config.yaml
arch: "unet"
image_size: 48
activation: "elu"
weight_standardization: false
pixel_unshuffle: 2
blocks_per_level: 2
upsampling: "pixel_shuffle"
init: "torch_default"
residual_init: "none"
beta1: 0.8
beta2: 0.999
ema_decay: 0.99
epochs: 135.8
warmup_steps: 440
Rows from block 4, named by matrix and row number. Rows with one number belong to one channel. Each number is 50 + 12 x the weight over its row's rms, rounded and kept within 0 to 99. All counts start at 0. After the name is the row's rms in percent of the matrix's.
# convs0: first 3x3 conv (model.mid.0.convs.0.weight, 192x192x3x3), inputs 90-99, a 3x3 kernel for each
# convs1: second 3x3 conv (model.mid.0.convs.1.weight, 192x192x3x3, transposed), outputs 90-99, a 3x3 kernel for each
convs0.14 075:49 38 49 35 32 45 34 43 46 39 38 51 49 37 30 53 55 43 56 61 63 57 60 55 53 50 47 49 53 42 48 47 50 50 35 58 52 40 52 30 39 52 38 36 45 50 49 52 51 59 49 41 53 43 66 63 55 51 55 60 58 55 56 58 64 57 51 67 54 40 60 46 60 56 52 70 59 57 62 54 52 57 54 53 49 52 70 46 51 75
convs1.14 088:64 73 63 64 65 60 62 55 58 50 51 39 49 45 49 53 45 46 63 43 86 57 74 60 62 72 70 61 56 64 62 61 61 55 56 56 44 35 44 42 58 48 51 48 60 58 62 60 59 63 56 60 57 59 60 56 57 66 66 73 56 64 62 60 60 62 63 59 63 57 63 58 40 45 41 49 40 42 42 43 47 56 49 59 57 55 71 44 61 55
convs0.15 075:62 54 47 51 45 54 36 46 58 51 40 61 42 46 35 30 66 27 38 42 50 54 53 47 56 40 50 51 57 38 53 57 49 50 32 57 44 49 48 40 48 57 42 46 50 47 47 62 58 50 44 61 53 45 43 53 43 35 37 47 38 43 38 51 50 68 62 64 47 60 62 40 42 51 52 50 40 53 51 37 57 46 50 42 56 55 49 61 48 46
convs1.15 066:41 55 42 45 50 41 51 49 49 40 67 23 49 46 44 68 34 56 58 22 60 48 64 45 57 50 55 56 43 60 48 50 55 49 51 45 65 54 54 54 62 66 56 50 49 44 45 50 41 47 41 49 49 49 47 47 46 56 51 61 50 50 39 52 47 50 51 47 51 50 46 45 56 48 43 58 49 37 46 40 47 55 31 58 57 42 61 43 56 37
convs0.16 135:56 61 51 66 60 65 70 62 69 62 47 69 59 50 37 56 60 66 39 52 47 51 66 54 56 63 52 58 49 54 59 83 60 57 65 55 40 73 54 60 53 69 50 63 63 35 44 49 47 39 41 48 47 46 50 60 52 54 69 64 48 52 37 31 43 55 40 47 45 52 38 32 53 46 41 33 43 35 35 50 47 31 47 57 33 68 57 46 47 22
convs1.16 153:35 33 43 35 34 45 33 40 37 62 58 57 50 58 53 63 42 58 37 48 27 38 33 50 52 27 45 49 56 56 52 60 56 59 56 56 55 56 53 48 44 53 45 64 25 55 52 54 54 53 56 51 51 52 35 45 43 36 31 40 42 41 43 53 56 54 56 56 55 56 51 56 64 61 57 58 65 56 63 51 59 46 53 50 46 52 40 46 47 51
convs0.17 068:62 66 66 62 69 76 68 68 72 56 53 57 52 52 34 54 77 40 37 37 46 36 55 51 43 52 59 59 60 55 66 72 72 71 60 74 62 53 55 53 44 59 75 57 58 34 41 48 39 56 41 30 47 43 36 45 48 40 44 54 40 37 44 33 37 42 42 48 36 44 41 36 37 41 40 41 33 41 40 38 47 43 36 39 40 44 40 48 35 36
convs1.17 087:28 31 37 27 37 36 33 37 40 56 68 54 56 55 54 63 51 60 37 26 37 33 28 31 40 34 36 52 51 58 53 53 55 50 53 54 60 48 52 50 46 42 46 38 37 45 48 52 49 52 51 51 51 53 28 33 38 27 27 39 30 32 37 53 55 53 51 54 52 52 54 53 63 61 53 66 62 54 59 53 54 52 49 59 48 45 52 52 46 54
convs0.18 049:34 34 41 31 33 36 42 43 29 40 52 29 39 32 39 47 31 45 58 59 42 49 54 56 44 49 58 35 29 35 40 38 37 39 40 28 46 35 40 46 49 51 46 56 46 53 57 44 43 54 57 52 48 54 59 45 42 56 59 46 54 40 41 57 60 52 52 59 63 43 45 50 65 62 62 66 66 61 61 61 51 52 51 56 45 52 56 49 46 47
convs1.18 070:67 62 64 68 60 56 58 55 50 57 47 45 52 47 40 40 52 40 64 71 61 66 75 76 65 83 64 62 59 61 60 58 63 58 56 55 40 48 44 45 48 50 51 52 56 51 56 55 60 58 59 57 56 53 66 64 60 59 68 64 57 65 60 56 59 59 58 58 62 58 54 58 40 42 42 41 34 43 46 43 46 54 61 56 49 63 64 54 62 60
convs0.19 055:33 29 38 27 29 27 41 26 31 42 34 44 43 45 14 50 19 49 41 35 46 44 45 43 29 41 47 35 34 34 35 27 41 47 33 27 35 41 61 42 44 52 53 49 54 53 51 38 48 55 46 38 43 48 49 48 53 53 48 42 57 52 47 60 66 54 61 60 56 47 53 64 68 60 62 73 62 56 62 60 56 44 49 59 42 48 64 48 54 59
convs1.19 072:68 62 56 65 61 54 61 58 51 63 46 55 47 71 53 50 50 59 57 69 67 65 65 71 62 72 65 59 63 60 62 57 59 55 52 50 39 43 48 42 50 44 49 50 46 53 53 51 52 51 54 53 57 52 54 54 51 54 59 58 56 54 56 60 64 60 60 56 59 54 57 55 38 43 46 39 40 43 43 44 50 48 58 52 55 53 64 55 52 56
convs0.20 069:29 38 35 34 28 35 42 36 32 36 56 41 46 24 33 47 36 50 49 53 57 51 56 60 48 51 62 36 30 53 44 39 39 46 44 32 37 50 49 49 39 54 37 42 40 41 49 40 45 46 51 43 47 55 65 63 58 65 57 53 60 55 55 51 69 56 52 56 55 55 53 55 76 59 65 72 65 66 61 71 70 44 51 63 54 56 63 61 55 53
convs1.20 092:68 67 70 67 61 60 56 61 54 59 45 40 45 46 39 47 45 36 46 70 61 64 63 69 65 67 68 62 63 62 62 60 64 66 63 55 35 44 44 49 47 54 45 62 47 55 56 63 56 57 60 58 59 56 63 65 61 70 73 65 69 69 66 59 62 65 58 62 63 57 58 60 41 39 41 42 42 43 44 42 47 52 60 58 51 59 60 54 56 60
convs0.21 081:46 57 54 52 48 52 64 46 52 50 52 57 56 38 31 58 35 72 46 34 40 45 47 42 39 43 41 53 38 65 53 60 66 57 60 43 48 63 51 61 48 53 61 50 49 41 45 35 41 40 36 38 37 44 45 52 57 51 56 52 48 41 45 36 43 44 38 43 38 40 31 38 51 35 43 40 47 38 38 57 34 48 45 56 46 53 45 45 50 38
convs1.21 086:54 45 57 46 47 55 44 58 48 65 41 55 43 59 49 59 51 42 33 66 37 50 37 51 52 41 57 52 63 56 56 59 57 59 55 58 42 46 45 48 41 47 43 54 32 51 48 49 53 50 55 51 55 55 35 47 46 37 44 40 42 35 46 52 60 57 60 60 59 59 53 62 52 52 55 54 55 54 61 53 51 36 61 44 45 59 43 51 45 57
convs0.22 068:64 61 56 54 51 66 47 51 63 61 50 53 40 61 29 48 69 27 48 43 55 43 47 42 39 41 52 59 70 49 65 56 64 59 42 73 63 58 64 51 58 53 63 54 60 43 42 53 40 45 40 31 48 42 47 51 45 41 37 50 40 41 41 41 35 44 43 49 36 40 47 36 32 41 44 44 30 41 44 28 49 46 55 42 56 57 42 60 46 47
convs1.22 072:29 40 36 30 40 38 43 37 50 49 67 37 42 56 35 60 52 53 47 28 50 37 49 29 43 45 33 54 47 62 52 55 60 53 57 54 61 44 52 44 54 43 50 34 45 50 49 51 47 52 48 55 50 51 34 38 37 36 35 45 34 35 37 50 52 53 56 58 55 50 55 52 63 57 51 73 60 50 58 59 47 51 38 49 51 36 50 47 53 38
convs0.23 200:43 57 53 58 42 53 59 45 49 54 49 42 62 38 71 52 44 46 71 49 33 37 59 61 41 50 42 47 54 48 38 61 49 43 52 44 56 34 33 65 41 55 48 40 38 52 49 41 46 45 48 62 48 32 56 45 43 44 56 45 40 47 65 58 49 39 39 48 66 41 43 46 44 44 37 42 47 36 46 39 34 56 54 56 51 61 27 53 56 42
convs1.23 183:53 49 60 58 46 60 49 53 57 43 37 54 50 31 57 22 69 49 23 79 45 49 58 53 36 61 65 41 57 44 47 54 47 44 55 52 36 52 51 65 57 51 34 59 54 52 53 50 53 49 54 54 48 53 49 46 52 48 69 47 44 55 54 50 55 50 46 55 52 48 49 59 48 52 55 44 37 59 46 50 53 42 59 42 33 81 37 49 63 47
convs0.24 062:58 41 38 34 30 30 48 36 48 49 36 36 42 37 53 48 37 23 52 44 53 39 43 45 32 48 49 50 56 44 59 38 42 45 45 46 51 20 37 35 51 32 38 49 66 45 49 43 46 57 52 47 43 34 43 40 44 44 42 48 42 57 48 60 57 56 56 75 70 55 54 43 50 58 51 62 63 56 58 53 49 43 50 57 34 48 50 47 52 56
convs1.24 054:54 57 61 60 60 54 56 46 57 42 48 46 61 27 37 42 36 79 65 50 74 62 77 80 61 73 60 63 58 60 63 63 56 64 59 54 63 43 49 40 65 46 53 44 65 48 55 52 56 58 50 52 51 51 58 56 49 53 60 63 59 66 52 55 54 50 52 54 54 50 52 46 44 44 39 50 28 33 42 41 46 50 55 55 47 60 62 55 61 56
convs0.25 071:35 32 32 29 31 41 35 39 38 51 52 62 45 42 46 51 48 54 49 60 60 50 73 60 54 57 57 29 19 41 38 42 38 32 43 39 39 53 46 51 44 57 36 42 56 44 54 51 46 56 58 49 50 51 59 62 53 62 60 65 56 56 48 52 65 71 56 65 60 63 52 46 69 71 57 70 69 59 64 62 62 37 54 61 51 58 64 58 50 50
convs1.25 101:67 64 65 63 61 60 57 55 53 54 48 41 52 49 39 52 43 43 57 72 63 61 72 73 73 70 69 62 64 65 64 69 61 64 66 60 35 36 38 40 45 50 45 57 48 63 61 66 60 61 61 63 60 61 62 69 62 68 70 71 72 77 66 61 62 63 58 61 62 62 57 57 43 37 42 40 42 41 44 38 46 49 57 60 50 63 60 54 63 58
convs0.26 066:55 61 55 62 56 61 65 56 62 57 51 73 51 43 27 56 57 57 39 35 38 38 47 30 42 51 39 62 51 51 69 78 66 60 73 59 50 57 60 56 42 57 63 53 66 35 44 44 39 46 37 36 40 35 46 49 50 47 57 52 47 48 44 33 43 44 38 46 38 47 42 28 41 45 41 35 39 39 42 50 50 52 42 51 44 52 48 57 54 39
convs1.26 079:38 38 44 32 37 43 41 41 44 59 62 56 53 55 54 58 49 63 38 42 35 33 35 45 41 32 41 55 62 62 59 60 61 64 59 58 56 52 51 43 45 45 50 44 29 53 50 52 54 56 56 53 55 53 32 43 43 31 25 36 39 30 32 56 62 55 58 63 59 60 60 60 60 63 49 65 67 56 62 53 56 47 51 54 45 46 48 53 52 51
convs0.27 163:52 60 55 52 47 48 52 52 40 37 44 60 54 39 42 54 46 64 60 46 52 50 49 54 24 36 32 52 38 40 51 63 52 49 37 46 40 43 42 44 52 47 45 47 52 57 39 48 41 43 50 38 42 39 52 51 48 43 42 42 41 39 50 63 47 46 40 48 56 28 49 51 50 39 50 48 42 34 53 43 30 64 41 34 31 51 57 17 53 65
convs1.27 140:49 54 48 48 39 53 47 48 53 54 21 48 35 29 71 46 54 50 41 42 74 56 51 47 37 55 67 42 52 45 47 54 50 39 48 52 46 60 44 54 72 58 50 43 52 49 52 46 51 44 46 53 53 54 53 45 48 55 70 56 42 44 48 47 47 47 49 47 51 42 48 50 48 46 51 57 38 53 52 57 51 37 52 40 52 60 62 46 48 53
convs0.28 079:63 65 69 69 75 73 72 71 77 51 42 60 51 50 27 64 43 59 32 38 35 39 51 42 42 58 45 66 61 53 62 76 70 65 82 57 50 51 57 58 34 50 59 52 64 38 46 44 47 56 45 38 46 41 42 47 49 42 51 50 49 48 39 27 37 36 37 40 34 37 38 31 40 42 36 41 43 40 39 48 40 41 38 36 32 42 38 43 43 31
convs1.28 093:36 31 39 29 40 41 38 41 40 69 65 65 57 74 54 64 53 65 31 36 31 32 29 37 34 32 33 49 48 53 48 51 51 53 51 54 62 52 56 46 51 48 53 43 33 48 47 49 46 49 51 50 54 54 22 31 34 18 19 36 27 31 37 54 58 55 58 57 55 55 60 56 61 64 60 65 66 58 63 57 57 49 55 51 49 48 52 51 49 55
convs0.29 065:54 54 50 48 54 57 52 55 60 62 49 50 44 57 28 49 58 41 38 42 44 43 49 31 38 37 32 47 59 59 56 77 62 44 69 54 49 52 53 58 52 63 56 51 55 42 44 51 42 40 38 39 40 38 45 43 42 44 48 45 42 50 36 39 38 48 51 45 39 44 37 30 36 49 42 37 43 42 42 46 37 54 51 47 49 55 38 54 64 49
convs1.29 061:44 42 51 41 45 44 45 46 46 47 55 32 42 54 17 53 49 37 42 55 20 38 57 32 49 44 34 56 59 59 59 60 59 57 57 52 63 46 50 50 46 57 47 38 33 49 51 54 51 51 53 55 59 62 36 52 43 38 45 53 46 44 37 52 55 53 57 61 53 55 52 50 62 55 47 61 69 49 60 56 59 44 46 48 45 55 45 51 56 39
convs0.30 207:44 47 61 49 52 55 54 54 44 40 64 41 54 44 45 61 46 78 60 69 55 53 63 56 44 40 38 49 65 52 48 68 47 55 37 34 73 59 61 42 58 56 68 54 45 47 39 50 39 33 55 46 53 53 70 69 50 46 63 39 47 31 50 68 57 38 46 46 48 22 36 53 53 49 46 43 44 33 42 49 33 62 59 46 49 70 50 30 40 62
convs1.30 193:46 50 50 48 39 52 51 46 46 59 31 49 39 47 52 46 58 29 44 41 66 48 40 20 34 58 49 47 53 54 51 50 53 43 54 58 40 54 50 42 59 47 49 42 70 57 55 54 54 46 52 54 52 55 50 45 50 43 58 39 37 49 60 52 55 55 58 51 54 53 55 55 52 57 59 66 55 57 53 64 46 44 56 44 46 50 52 46 49 48
convs0.31 043:47 33 34 38 30 26 36 36 29 55 40 42 47 21 62 50 51 39 52 57 49 28 44 48 32 41 43 48 47 55 49 38 29 48 41 46 60 33 40 44 31 50 34 51 51 45 45 33 42 50 49 48 50 33 48 45 43 35 37 42 33 37 52 59 63 56 58 60 73 51 64 48 57 70 56 58 68 54 68 58 49 54 39 45 39 43 48 41 41 55
convs1.31 046:63 61 68 64 58 65 67 53 60 54 53 50 59 28 54 40 51 52 58 78 76 56 83 68 54 78 74 70 69 59 60 70 65 56 65 64 41 45 48 41 55 47 44 54 62 56 59 63 59 61 55 53 51 56 56 49 56 52 67 64 53 64 57 54 61 61 56 59 60 56 62 54 32 39 43 40 27 42 38 40 43 54 65 54 41 71 56 42 67 57
convs0.32 077:45 39 51 53 43 47 42 51 45 39 31 66 51 43 26 43 41 67 49 58 65 55 69 57 65 59 45 48 45 50 42 63 51 53 42 31 41 44 63 45 38 49 49 46 41 52 50 51 51 54 45 50 54 58 55 70 60 56 59 64 64 55 42 55 58 63 51 53 48 49 52 53 55 57 40 57 51 41 54 52 45 52 60 52 52 58 59 49 53 46
convs1.32 095:63 64 56 63 59 67 64 58 52 64 51 49 53 66 56 62 44 47 56 62 72 53 78 62 66 70 68 53 54 56 56 58 54 54 56 54 36 43 43 38 46 52 55 55 48 60 59 60 60 57 64 60 55 60 55 61 62 59 62 60 60 72 63 58 61 61 58 62 59 59 60 60 44 41 46 43 44 43 45 42 50 44 52 54 47 55 56 40 65 51
convs0.33 055:66 66 62 72 67 61 67 55 55 35 39 28 42 32 67 49 54 41 53 49 41 38 43 50 32 41 45 62 65 61 67 60 52 60 47 55 58 37 42 30 51 47 61 39 43 53 47 43 43 47 56 45 54 51 54 42 43 38 40 42 36 34 53 63 48 43 49 45 58 37 57 58 37 40 36 37 36 36 42 47 37 53 44 42 39 38 40 27 35 56
convs1.33 055:31 41 39 38 38 39 44 40 50 59 67 73 63 50 84 57 80 72 41 35 50 39 37 28 31 44 45 56 54 51 54 56 55 44 50 53 52 56 60 65 60 50 46 42 59 41 42 43 40 41 39 48 44 48 29 14 27 27 36 32 24 25 30 52 48 54 51 54 57 50 56 55 52 53 53 60 53 66 55 61 51 47 43 45 47 55 58 51 50 54
convs0.34 086:47 56 58 51 47 39 58 40 30 30 50 45 49 37 44 46 36 63 60 52 54 44 50 53 22 38 43 43 43 58 49 50 52 53 35 36 42 51 47 54 43 48 53 39 49 64 50 39 43 45 50 38 50 55 57 53 57 46 44 40 44 40 52 68 57 49 51 61 69 40 58 67 55 46 41 49 47 37 45 47 35 57 42 55 37 46 54 34 44 55
convs1.34 075:60 56 55 57 50 53 55 59 56 57 34 57 43 47 78 47 77 59 35 67 72 62 59 63 51 76 74 46 60 48 54 58 52 46 51 52 39 51 43 52 59 54 45 48 49 52 49 44 48 42 47 51 49 49 51 48 46 55 75 50 45 50 53 47 53 51 51 51 53 47 48 53 46 38 46 47 34 50 43 48 46 37 61 41 47 66 54 46 50 56
convs0.35 131:56 58 59 52 63 67 56 55 59 53 64 31 51 38 81 45 84 32 55 61 48 37 49 40 50 66 60 51 74 66 58 56 34 49 63 74 76 46 44 44 51 49 68 51 47 41 45 54 33 40 60 49 57 52 64 52 48 47 50 39 43 53 71 53 44 38 44 33 41 48 58 59 38 46 50 37 47 49 49 49 46 53 62 50 62 64 40 54 51 59
convs1.35 141:33 39 49 41 35 41 40 39 54 50 70 44 70 35 57 39 77 47 43 47 41 39 42 26 39 50 41 52 54 58 51 56 58 50 64 60 46 48 54 55 50 37 36 44 68 53 56 57 55 52 53 57 48 54 43 34 47 32 46 37 35 44 47 53 55 57 51 57 56 57 59 59 57 60 53 63 56 65 56 63 49 52 45 48 35 55 43 49 53 44
convs0.36 223:59 52 47 51 41 37 45 45 38 45 53 56 50 53 62 48 50 56 52 38 43 55 44 62 43 37 40 58 41 31 49 52 63 45 32 48 45 37 43 26 79 54 47 38 53 46 44 47 56 39 41 54 40 42 53 45 43 49 47 54 49 38 55 44 37 35 42 41 51 37 42 37 44 43 39 54 52 54 56 57 54 61 42 49 41 47 63 42 51 57
convs1.36 202:47 54 47 48 46 47 52 46 53 44 36 42 54 28 57 47 46 61 50 25 81 59 49 45 35 43 63 43 49 47 50 50 51 42 47 56 48 48 43 46 75 53 50 35 62 55 55 53 53 52 48 55 56 54 63 44 45 61 66 60 44 47 55 52 49 51 54 47 54 47 50 56 51 49 55 61 42 53 49 55 52 45 51 48 52 51 72 46 52 63
convs0.37 041:49 50 44 36 43 46 47 45 48 47 49 32 63 28 56 64 44 28 47 36 25 31 40 31 35 44 32 49 38 44 40 40 31 50 56 41 32 24 33 33 31 40 52 32 48 43 45 41 44 49 50 43 40 41 47 37 42 38 43 41 42 49 54 63 61 56 55 56 68 66 63 55 74 66 61 76 76 52 70 74 65 45 32 45 24 33 47 42 41 49
convs1.37 055:53 47 59 49 50 48 48 54 50 64 68 68 70 55 64 56 64 73 56 69 62 64 56 71 53 53 62 67 70 61 64 63 64 64 67 63 45 49 54 53 48 42 41 47 45 53 52 50 55 58 50 53 61 55 39 43 45 38 40 47 39 37 44 61 62 57 60 62 56 59 55 60 42 45 44 41 45 43 39 45 47 55 57 53 54 57 55 56 50 61
convs0.38 095:49 57 50 43 37 50 57 41 48 27 47 45 45 40 29 58 33 70 50 43 51 47 51 54 49 50 56 46 39 58 42 54 64 48 67 39 43 54 45 54 34 49 53 43 51 56 51 44 47 47 52 53 49 59 62 60 64 53 55 51 52 55 60 54 55 54 48 49 52 54 46 54 53 43 45 46 56 43 39 59 46 56 50 59 54 63 51 55 65 51
convs1.38 099:66 55 64 57 52 57 54 58 50 72 44 52 46 71 53 63 66 55 33 77 49 58 53 61 61 61 65 47 62 50 56 56 53 53 54 54 37 43 50 52 58 59 49 59 40 51 48 49 51 42 53 51 51 53 43 53 47 50 59 52 51 49 55 54 60 54 55 53 58 57 53 56 45 45 55 53 48 55 55 49 56 30 60 37 38 64 45 48 46 53
convs0.39 052:39 42 46 36 42 44 44 42 39 34 61 37 42 48 36 54 25 64 66 56 46 53 57 62 49 52 47 34 27 44 31 33 42 39 46 30 39 43 38 38 32 48 49 51 45 50 54 44 50 54 52 52 51 54 54 47 50 51 53 46 48 47 44 60 58 45 51 50 59 47 45 51 62 58 57 61 60 56 59 63 51 61 52 52 46 61 56 46 61 50
convs1.39 068:67 65 62 57 58 58 56 54 50 63 53 52 54 60 48 55 65 39 60 77 65 70 70 73 66 79 73 58 67 60 62 58 63 59 56 55 33 41 48 48 50 52 53 52 55 59 58 55 53 53 55 51 55 54 54 59 58 57 61 57 62 64 65 59 61 57 59 57 57 51 55 55 39 41 40 41 37 47 43 48 48 49 55 53 53 58 54 55 52 60
convs0.40 085:46 43 48 41 39 50 50 43 49 43 63 38 36 74 23 50 53 45 63 56 56 65 43 55 60 48 54 59 45 55 63 24 65 58 37 56 37 47 44 37 49 49 43 51 40 54 51 48 57 52 47 52 47 50 48 41 53 50 42 50 51 46 43 50 55 49 52 54 46 43 41 45 62 55 64 66 52 66 61 52 64 62 40 44 65 32 42 56 37 43
convs1.40 079:55 58 57 50 53 51 51 55 46 43 45 30 34 58 28 41 41 37 53 48 64 60 49 72 63 65 62 59 54 64 60 49 61 57 53 62 44 52 54 56 51 54 62 54 60 56 56 61 51 58 56 49 53 51 55 62 60 63 64 68 66 68 71 54 54 56 52 55 62 50 55 59 59 50 45 57 48 40 57 46 47 54 48 60 60 46 73 55 48 70
convs0.41 107:35 41 50 39 25 38 33 41 43 43 43 63 60 64 30 41 26 70 47 42 48 40 40 36 46 38 29 47 40 45 23 49 37 49 41 23 33 42 70 63 41 48 51 65 48 47 42 41 33 44 44 30 31 52 41 49 50 49 48 45 61 55 39 46 43 55 49 48 49 47 46 47 60 59 53 59 68 70 52 56 58 55 63 48 60 55 49 62 63 46
convs1.41 108:61 59 51 57 53 63 56 57 46 57 31 37 43 63 33 52 31 25 58 65 64 48 70 45 62 52 51 55 60 65 56 61 61 58 59 58 29 41 39 34 40 57 51 48 38 59 55 59 58 53 59 57 53 56 49 62 55 55 63 57 55 57 56 56 58 57 60 55 50 55 54 56 44 43 46 42 48 33 49 46 51 47 57 56 50 51 54 48 61 56
convs0.42 088:56 57 58 53 67 66 59 68 67 54 42 56 48 38 24 60 45 46 33 39 41 42 64 47 36 67 44 52 49 46 58 69 61 56 71 50 55 56 56 52 42 59 67 55 69 37 46 51 46 62 51 31 54 47 37 50 50 43 66 60 48 57 38 38 43 42 44 55 40 43 50 38 48 48 47 44 38 40 40 41 45 38 38 37 38 60 38 41 41 31
convs1.42 125:30 29 36 26 32 33 35 34 40 63 63 66 57 67 56 63 54 68 44 36 37 38 34 39 39 36 30 61 60 62 58 60 60 59 60 62 66 54 58 50 49 45 47 37 35 50 50 50 52 53 53 52 56 53 35 38 39 32 28 37 35 34 33 57 60 59 56 60 61 57 59 58 63 65 60 66 66 57 60 59 57 57 51 53 53 42 47 53 47 50
convs0.43 048:48 38 38 39 32 31 35 41 38 49 40 69 33 59 38 44 64 42 58 62 57 56 55 53 51 48 51 43 48 26 48 41 44 45 24 56 37 37 48 32 44 47 39 51 48 54 53 55 57 56 54 51 55 55 49 54 41 47 46 51 54 44 47 58 52 53 54 61 58 47 51 47 54 74 65 67 69 71 66 58 61 50 58 54 58 47 53 60 40 52
convs1.43 053:63 66 60 63 57 58 60 52 58 46 46 37 50 44 40 54 37 40 60 56 74 60 76 68 69 72 68 62 56 65 55 62 62 61 63 53 49 40 44 48 49 53 58 56 69 55 55 58 52 61 57 54 52 49 61 65 60 71 65 69 67 68 64 50 57 53 56 54 62 54 57 54 43 33 41 45 38 44 49 44 45 53 50 55 51 52 65 44 57 52
convs0.44 038:60 72 62 65 74 69 65 69 71 51 35 36 55 34 39 57 41 38 39 42 48 47 44 43 51 52 58 54 62 59 51 73 50 59 76 53 45 43 53 54 49 51 55 52 61 55 58 58 54 58 64 49 65 57 37 48 46 41 48 45 37 48 50 41 40 44 40 40 40 54 40 31 37 38 46 37 48 39 33 38 42 34 42 45 27 39 33 40 51 47
convs1.44 050:31 37 39 32 39 41 36 45 46 75 73 73 65 70 73 55 72 68 38 43 33 30 44 33 36 29 34 52 53 52 48 53 55 52 56 55 65 61 64 60 53 60 50 46 48 42 45 39 46 47 42 47 51 51 28 28 36 25 27 32 33 31 33 52 61 50 51 58 50 52 54 46 58 61 54 62 57 53 54 55 54 47 58 46 47 56 41 53 50 44
convs0.45 043:59 44 57 51 38 51 49 40 38 47 50 46 48 21 63 46 66 59 73 57 53 39 49 46 42 38 52 53 61 44 47 51 41 44 36 45 62 45 52 45 53 47 58 57 37 56 54 50 48 52 55 56 54 64 61 45 48 46 40 31 44 31 49 51 46 39 47 47 47 24 39 53 40 49 49 43 63 47 45 54 50 64 55 53 45 56 44 43 43 63
convs1.45 042:57 60 57 54 47 57 49 46 58 51 49 47 53 26 51 41 62 25 53 60 66 58 73 39 44 73 60 58 63 56 54 64 54 47 59 59 39 44 48 44 50 52 56 50 76 50 55 47 54 47 51 48 47 46 56 50 47 50 63 43 47 61 59 54 48 57 50 59 51 50 54 44 38 42 51 43 40 52 43 55 41 47 52 45 42 53 43 44 57 46
convs0.46 124:58 45 61 43 42 62 39 38 63 51 47 43 30 73 41 41 45 45 54 48 53 59 44 63 55 37 54 61 51 67 66 25 90 58 25 81 53 52 53 50 60 41 64 51 48 49 47 43 50 43 43 50 43 43 47 47 57 54 39 62 52 49 58 40 45 46 45 39 47 42 37 39 41 42 50 47 42 60 51 56 58 62 41 46 82 26 40 69 38 47
convs1.46 120:37 42 38 35 41 34 40 42 43 51 51 53 46 62 44 66 45 66 57 21 54 46 21 38 37 20 29 53 47 59 53 51 60 52 49 62 53 47 54 50 53 50 51 34 53 53 53 50 49 51 44 51 51 45 41 43 36 42 31 41 38 32 42 55 55 56 57 52 58 52 55 55 65 60 59 68 62 55 67 62 54 56 45 57 61 31 69 51 40 61
convs0.47 065:71 63 59 60 60 59 47 56 63 55 26 54 40 58 42 35 52 37 42 37 46 61 58 55 51 47 58 52 56 32 66 51 66 72 33 77 50 44 61 42 62 42 57 44 53 49 52 64 58 67 56 53 55 51 41 51 41 46 49 61 47 52 48 43 38 44 53 57 48 51 58 46 34 46 47 48 47 51 44 48 54 44 44 37 58 35 48 60 33 47
convs1.47 068:33 36 32 31 33 35 41 38 46 50 61 55 51 50 64 65 47 69 52 15 60 36 42 26 34 29 43 50 45 56 50 54 53 44 48 52 72 54 61 57 67 55 56 43 55 45 52 46 44 51 40 49 50 45 32 32 40 31 32 45 30 23 29 47 46 48 51 51 51 48 51 48 64 59 60 70 61 56 50 57 57 53 39 52 57 41 61 47 52 50
convs0.48 167:36 53 50 49 40 50 53 41 48 43 58 46 51 55 62 54 62 37 69 74 33 39 47 41 48 60 52 53 67 40 41 42 40 54 53 53 68 57 43 48 52 69 80 59 32 51 59 55 36 39 42 44 48 53 66 50 39 51 53 42 46 39 57 68 65 40 46 39 46 33 39 59 45 50 53 36 59 54 40 50 49 58 72 45 66 64 32 59 48 56
convs1.48 154:48 50 58 56 49 57 47 51 53 46 50 45 49 42 39 26 63 26 37 73 51 55 45 31 40 66 52 49 61 56 53 52 58 46 62 64 27 45 57 59 45 34 35 50 72 58 58 57 57 50 58 57 50 52 50 46 58 44 62 40 44 53 66 57 59 57 53 55 57 55 59 59 51 55 49 54 44 55 50 61 45 52 55 51 39 60 47 50 57 49
convs0.49 052:60 50 47 55 46 41 48 38 43 37 36 35 31 23 45 43 26 26 54 38 35 39 40 44 34 38 34 54 59 43 58 52 46 47 44 40 52 35 41 39 50 45 51 37 46 58 46 48 50 51 48 50 57 57 44 41 38 39 35 37 36 34 39 70 56 49 54 63 67 52 59 60 46 48 45 49 55 50 52 55 54 51 45 49 34 40 48 29 42 48
convs1.49 039:40 44 41 48 54 42 54 46 55 53 54 63 52 35 54 49 52 57 59 49 80 67 69 57 45 65 74 60 58 56 56 63 54 52 55 60 65 52 64 56 64 50 54 50 61 39 49 39 41 45 44 49 48 44 53 42 42 51 63 46 42 43 47 44 46 40 48 45 45 42 47 41 44 34 47 44 20 47 41 43 34 55 59 50 56 60 65 51 52 56
convs0.50 091:40 41 42 34 40 35 36 40 29 40 46 41 46 36 36 53 45 47 49 51 54 52 51 51 49 47 53 33 38 38 39 38 32 40 35 35 47 48 56 49 53 56 43 46 52 53 56 48 52 55 55 50 53 55 63 55 55 57 53 52 57 54 58 56 58 51 48 48 49 50 53 60 75 66 65 73 66 65 69 67 64 48 48 51 45 49 60 43 45 56
convs1.50 105:65 65 61 63 60 56 65 57 57 69 63 56 61 67 54 58 63 44 56 62 66 58 66 65 60 76 63 64 62 60 61 57 58 58 56 54 42 41 46 47 52 48 53 53 56 52 53 53 54 51 57 55 56 56 61 61 59 61 63 63 60 67 67 60 57 61 59 59 59 58 58 59 40 44 46 45 44 48 42 48 46 54 59 57 52 57 65 52 56 62
convs0.51 179:51 50 47 46 56 37 46 32 37 47 43 44 54 50 77 45 32 30 66 54 52 44 38 42 41 44 47 57 62 53 51 33 52 49 54 43 43 29 42 32 70 50 50 54 61 53 50 53 47 44 44 50 37 40 49 39 45 48 45 48 61 63 61 47 43 43 40 38 43 47 52 53 48 54 43 57 55 52 51 53 46 55 60 61 36 54 45 50 67 63
convs1.51 155:50 43 53 44 58 45 52 41 56 30 44 57 64 34 40 28 37 79 45 45 53 56 32 63 36 43 46 45 54 46 49 49 49 44 55 57 52 41 51 46 71 42 47 44 67 53 55 54 51 53 48 52 51 46 54 43 36 53 49 53 48 54 56 51 51 46 45 43 51 48 50 56 50 53 52 54 33 50 51 53 49 50 57 45 40 47 53 52 54 67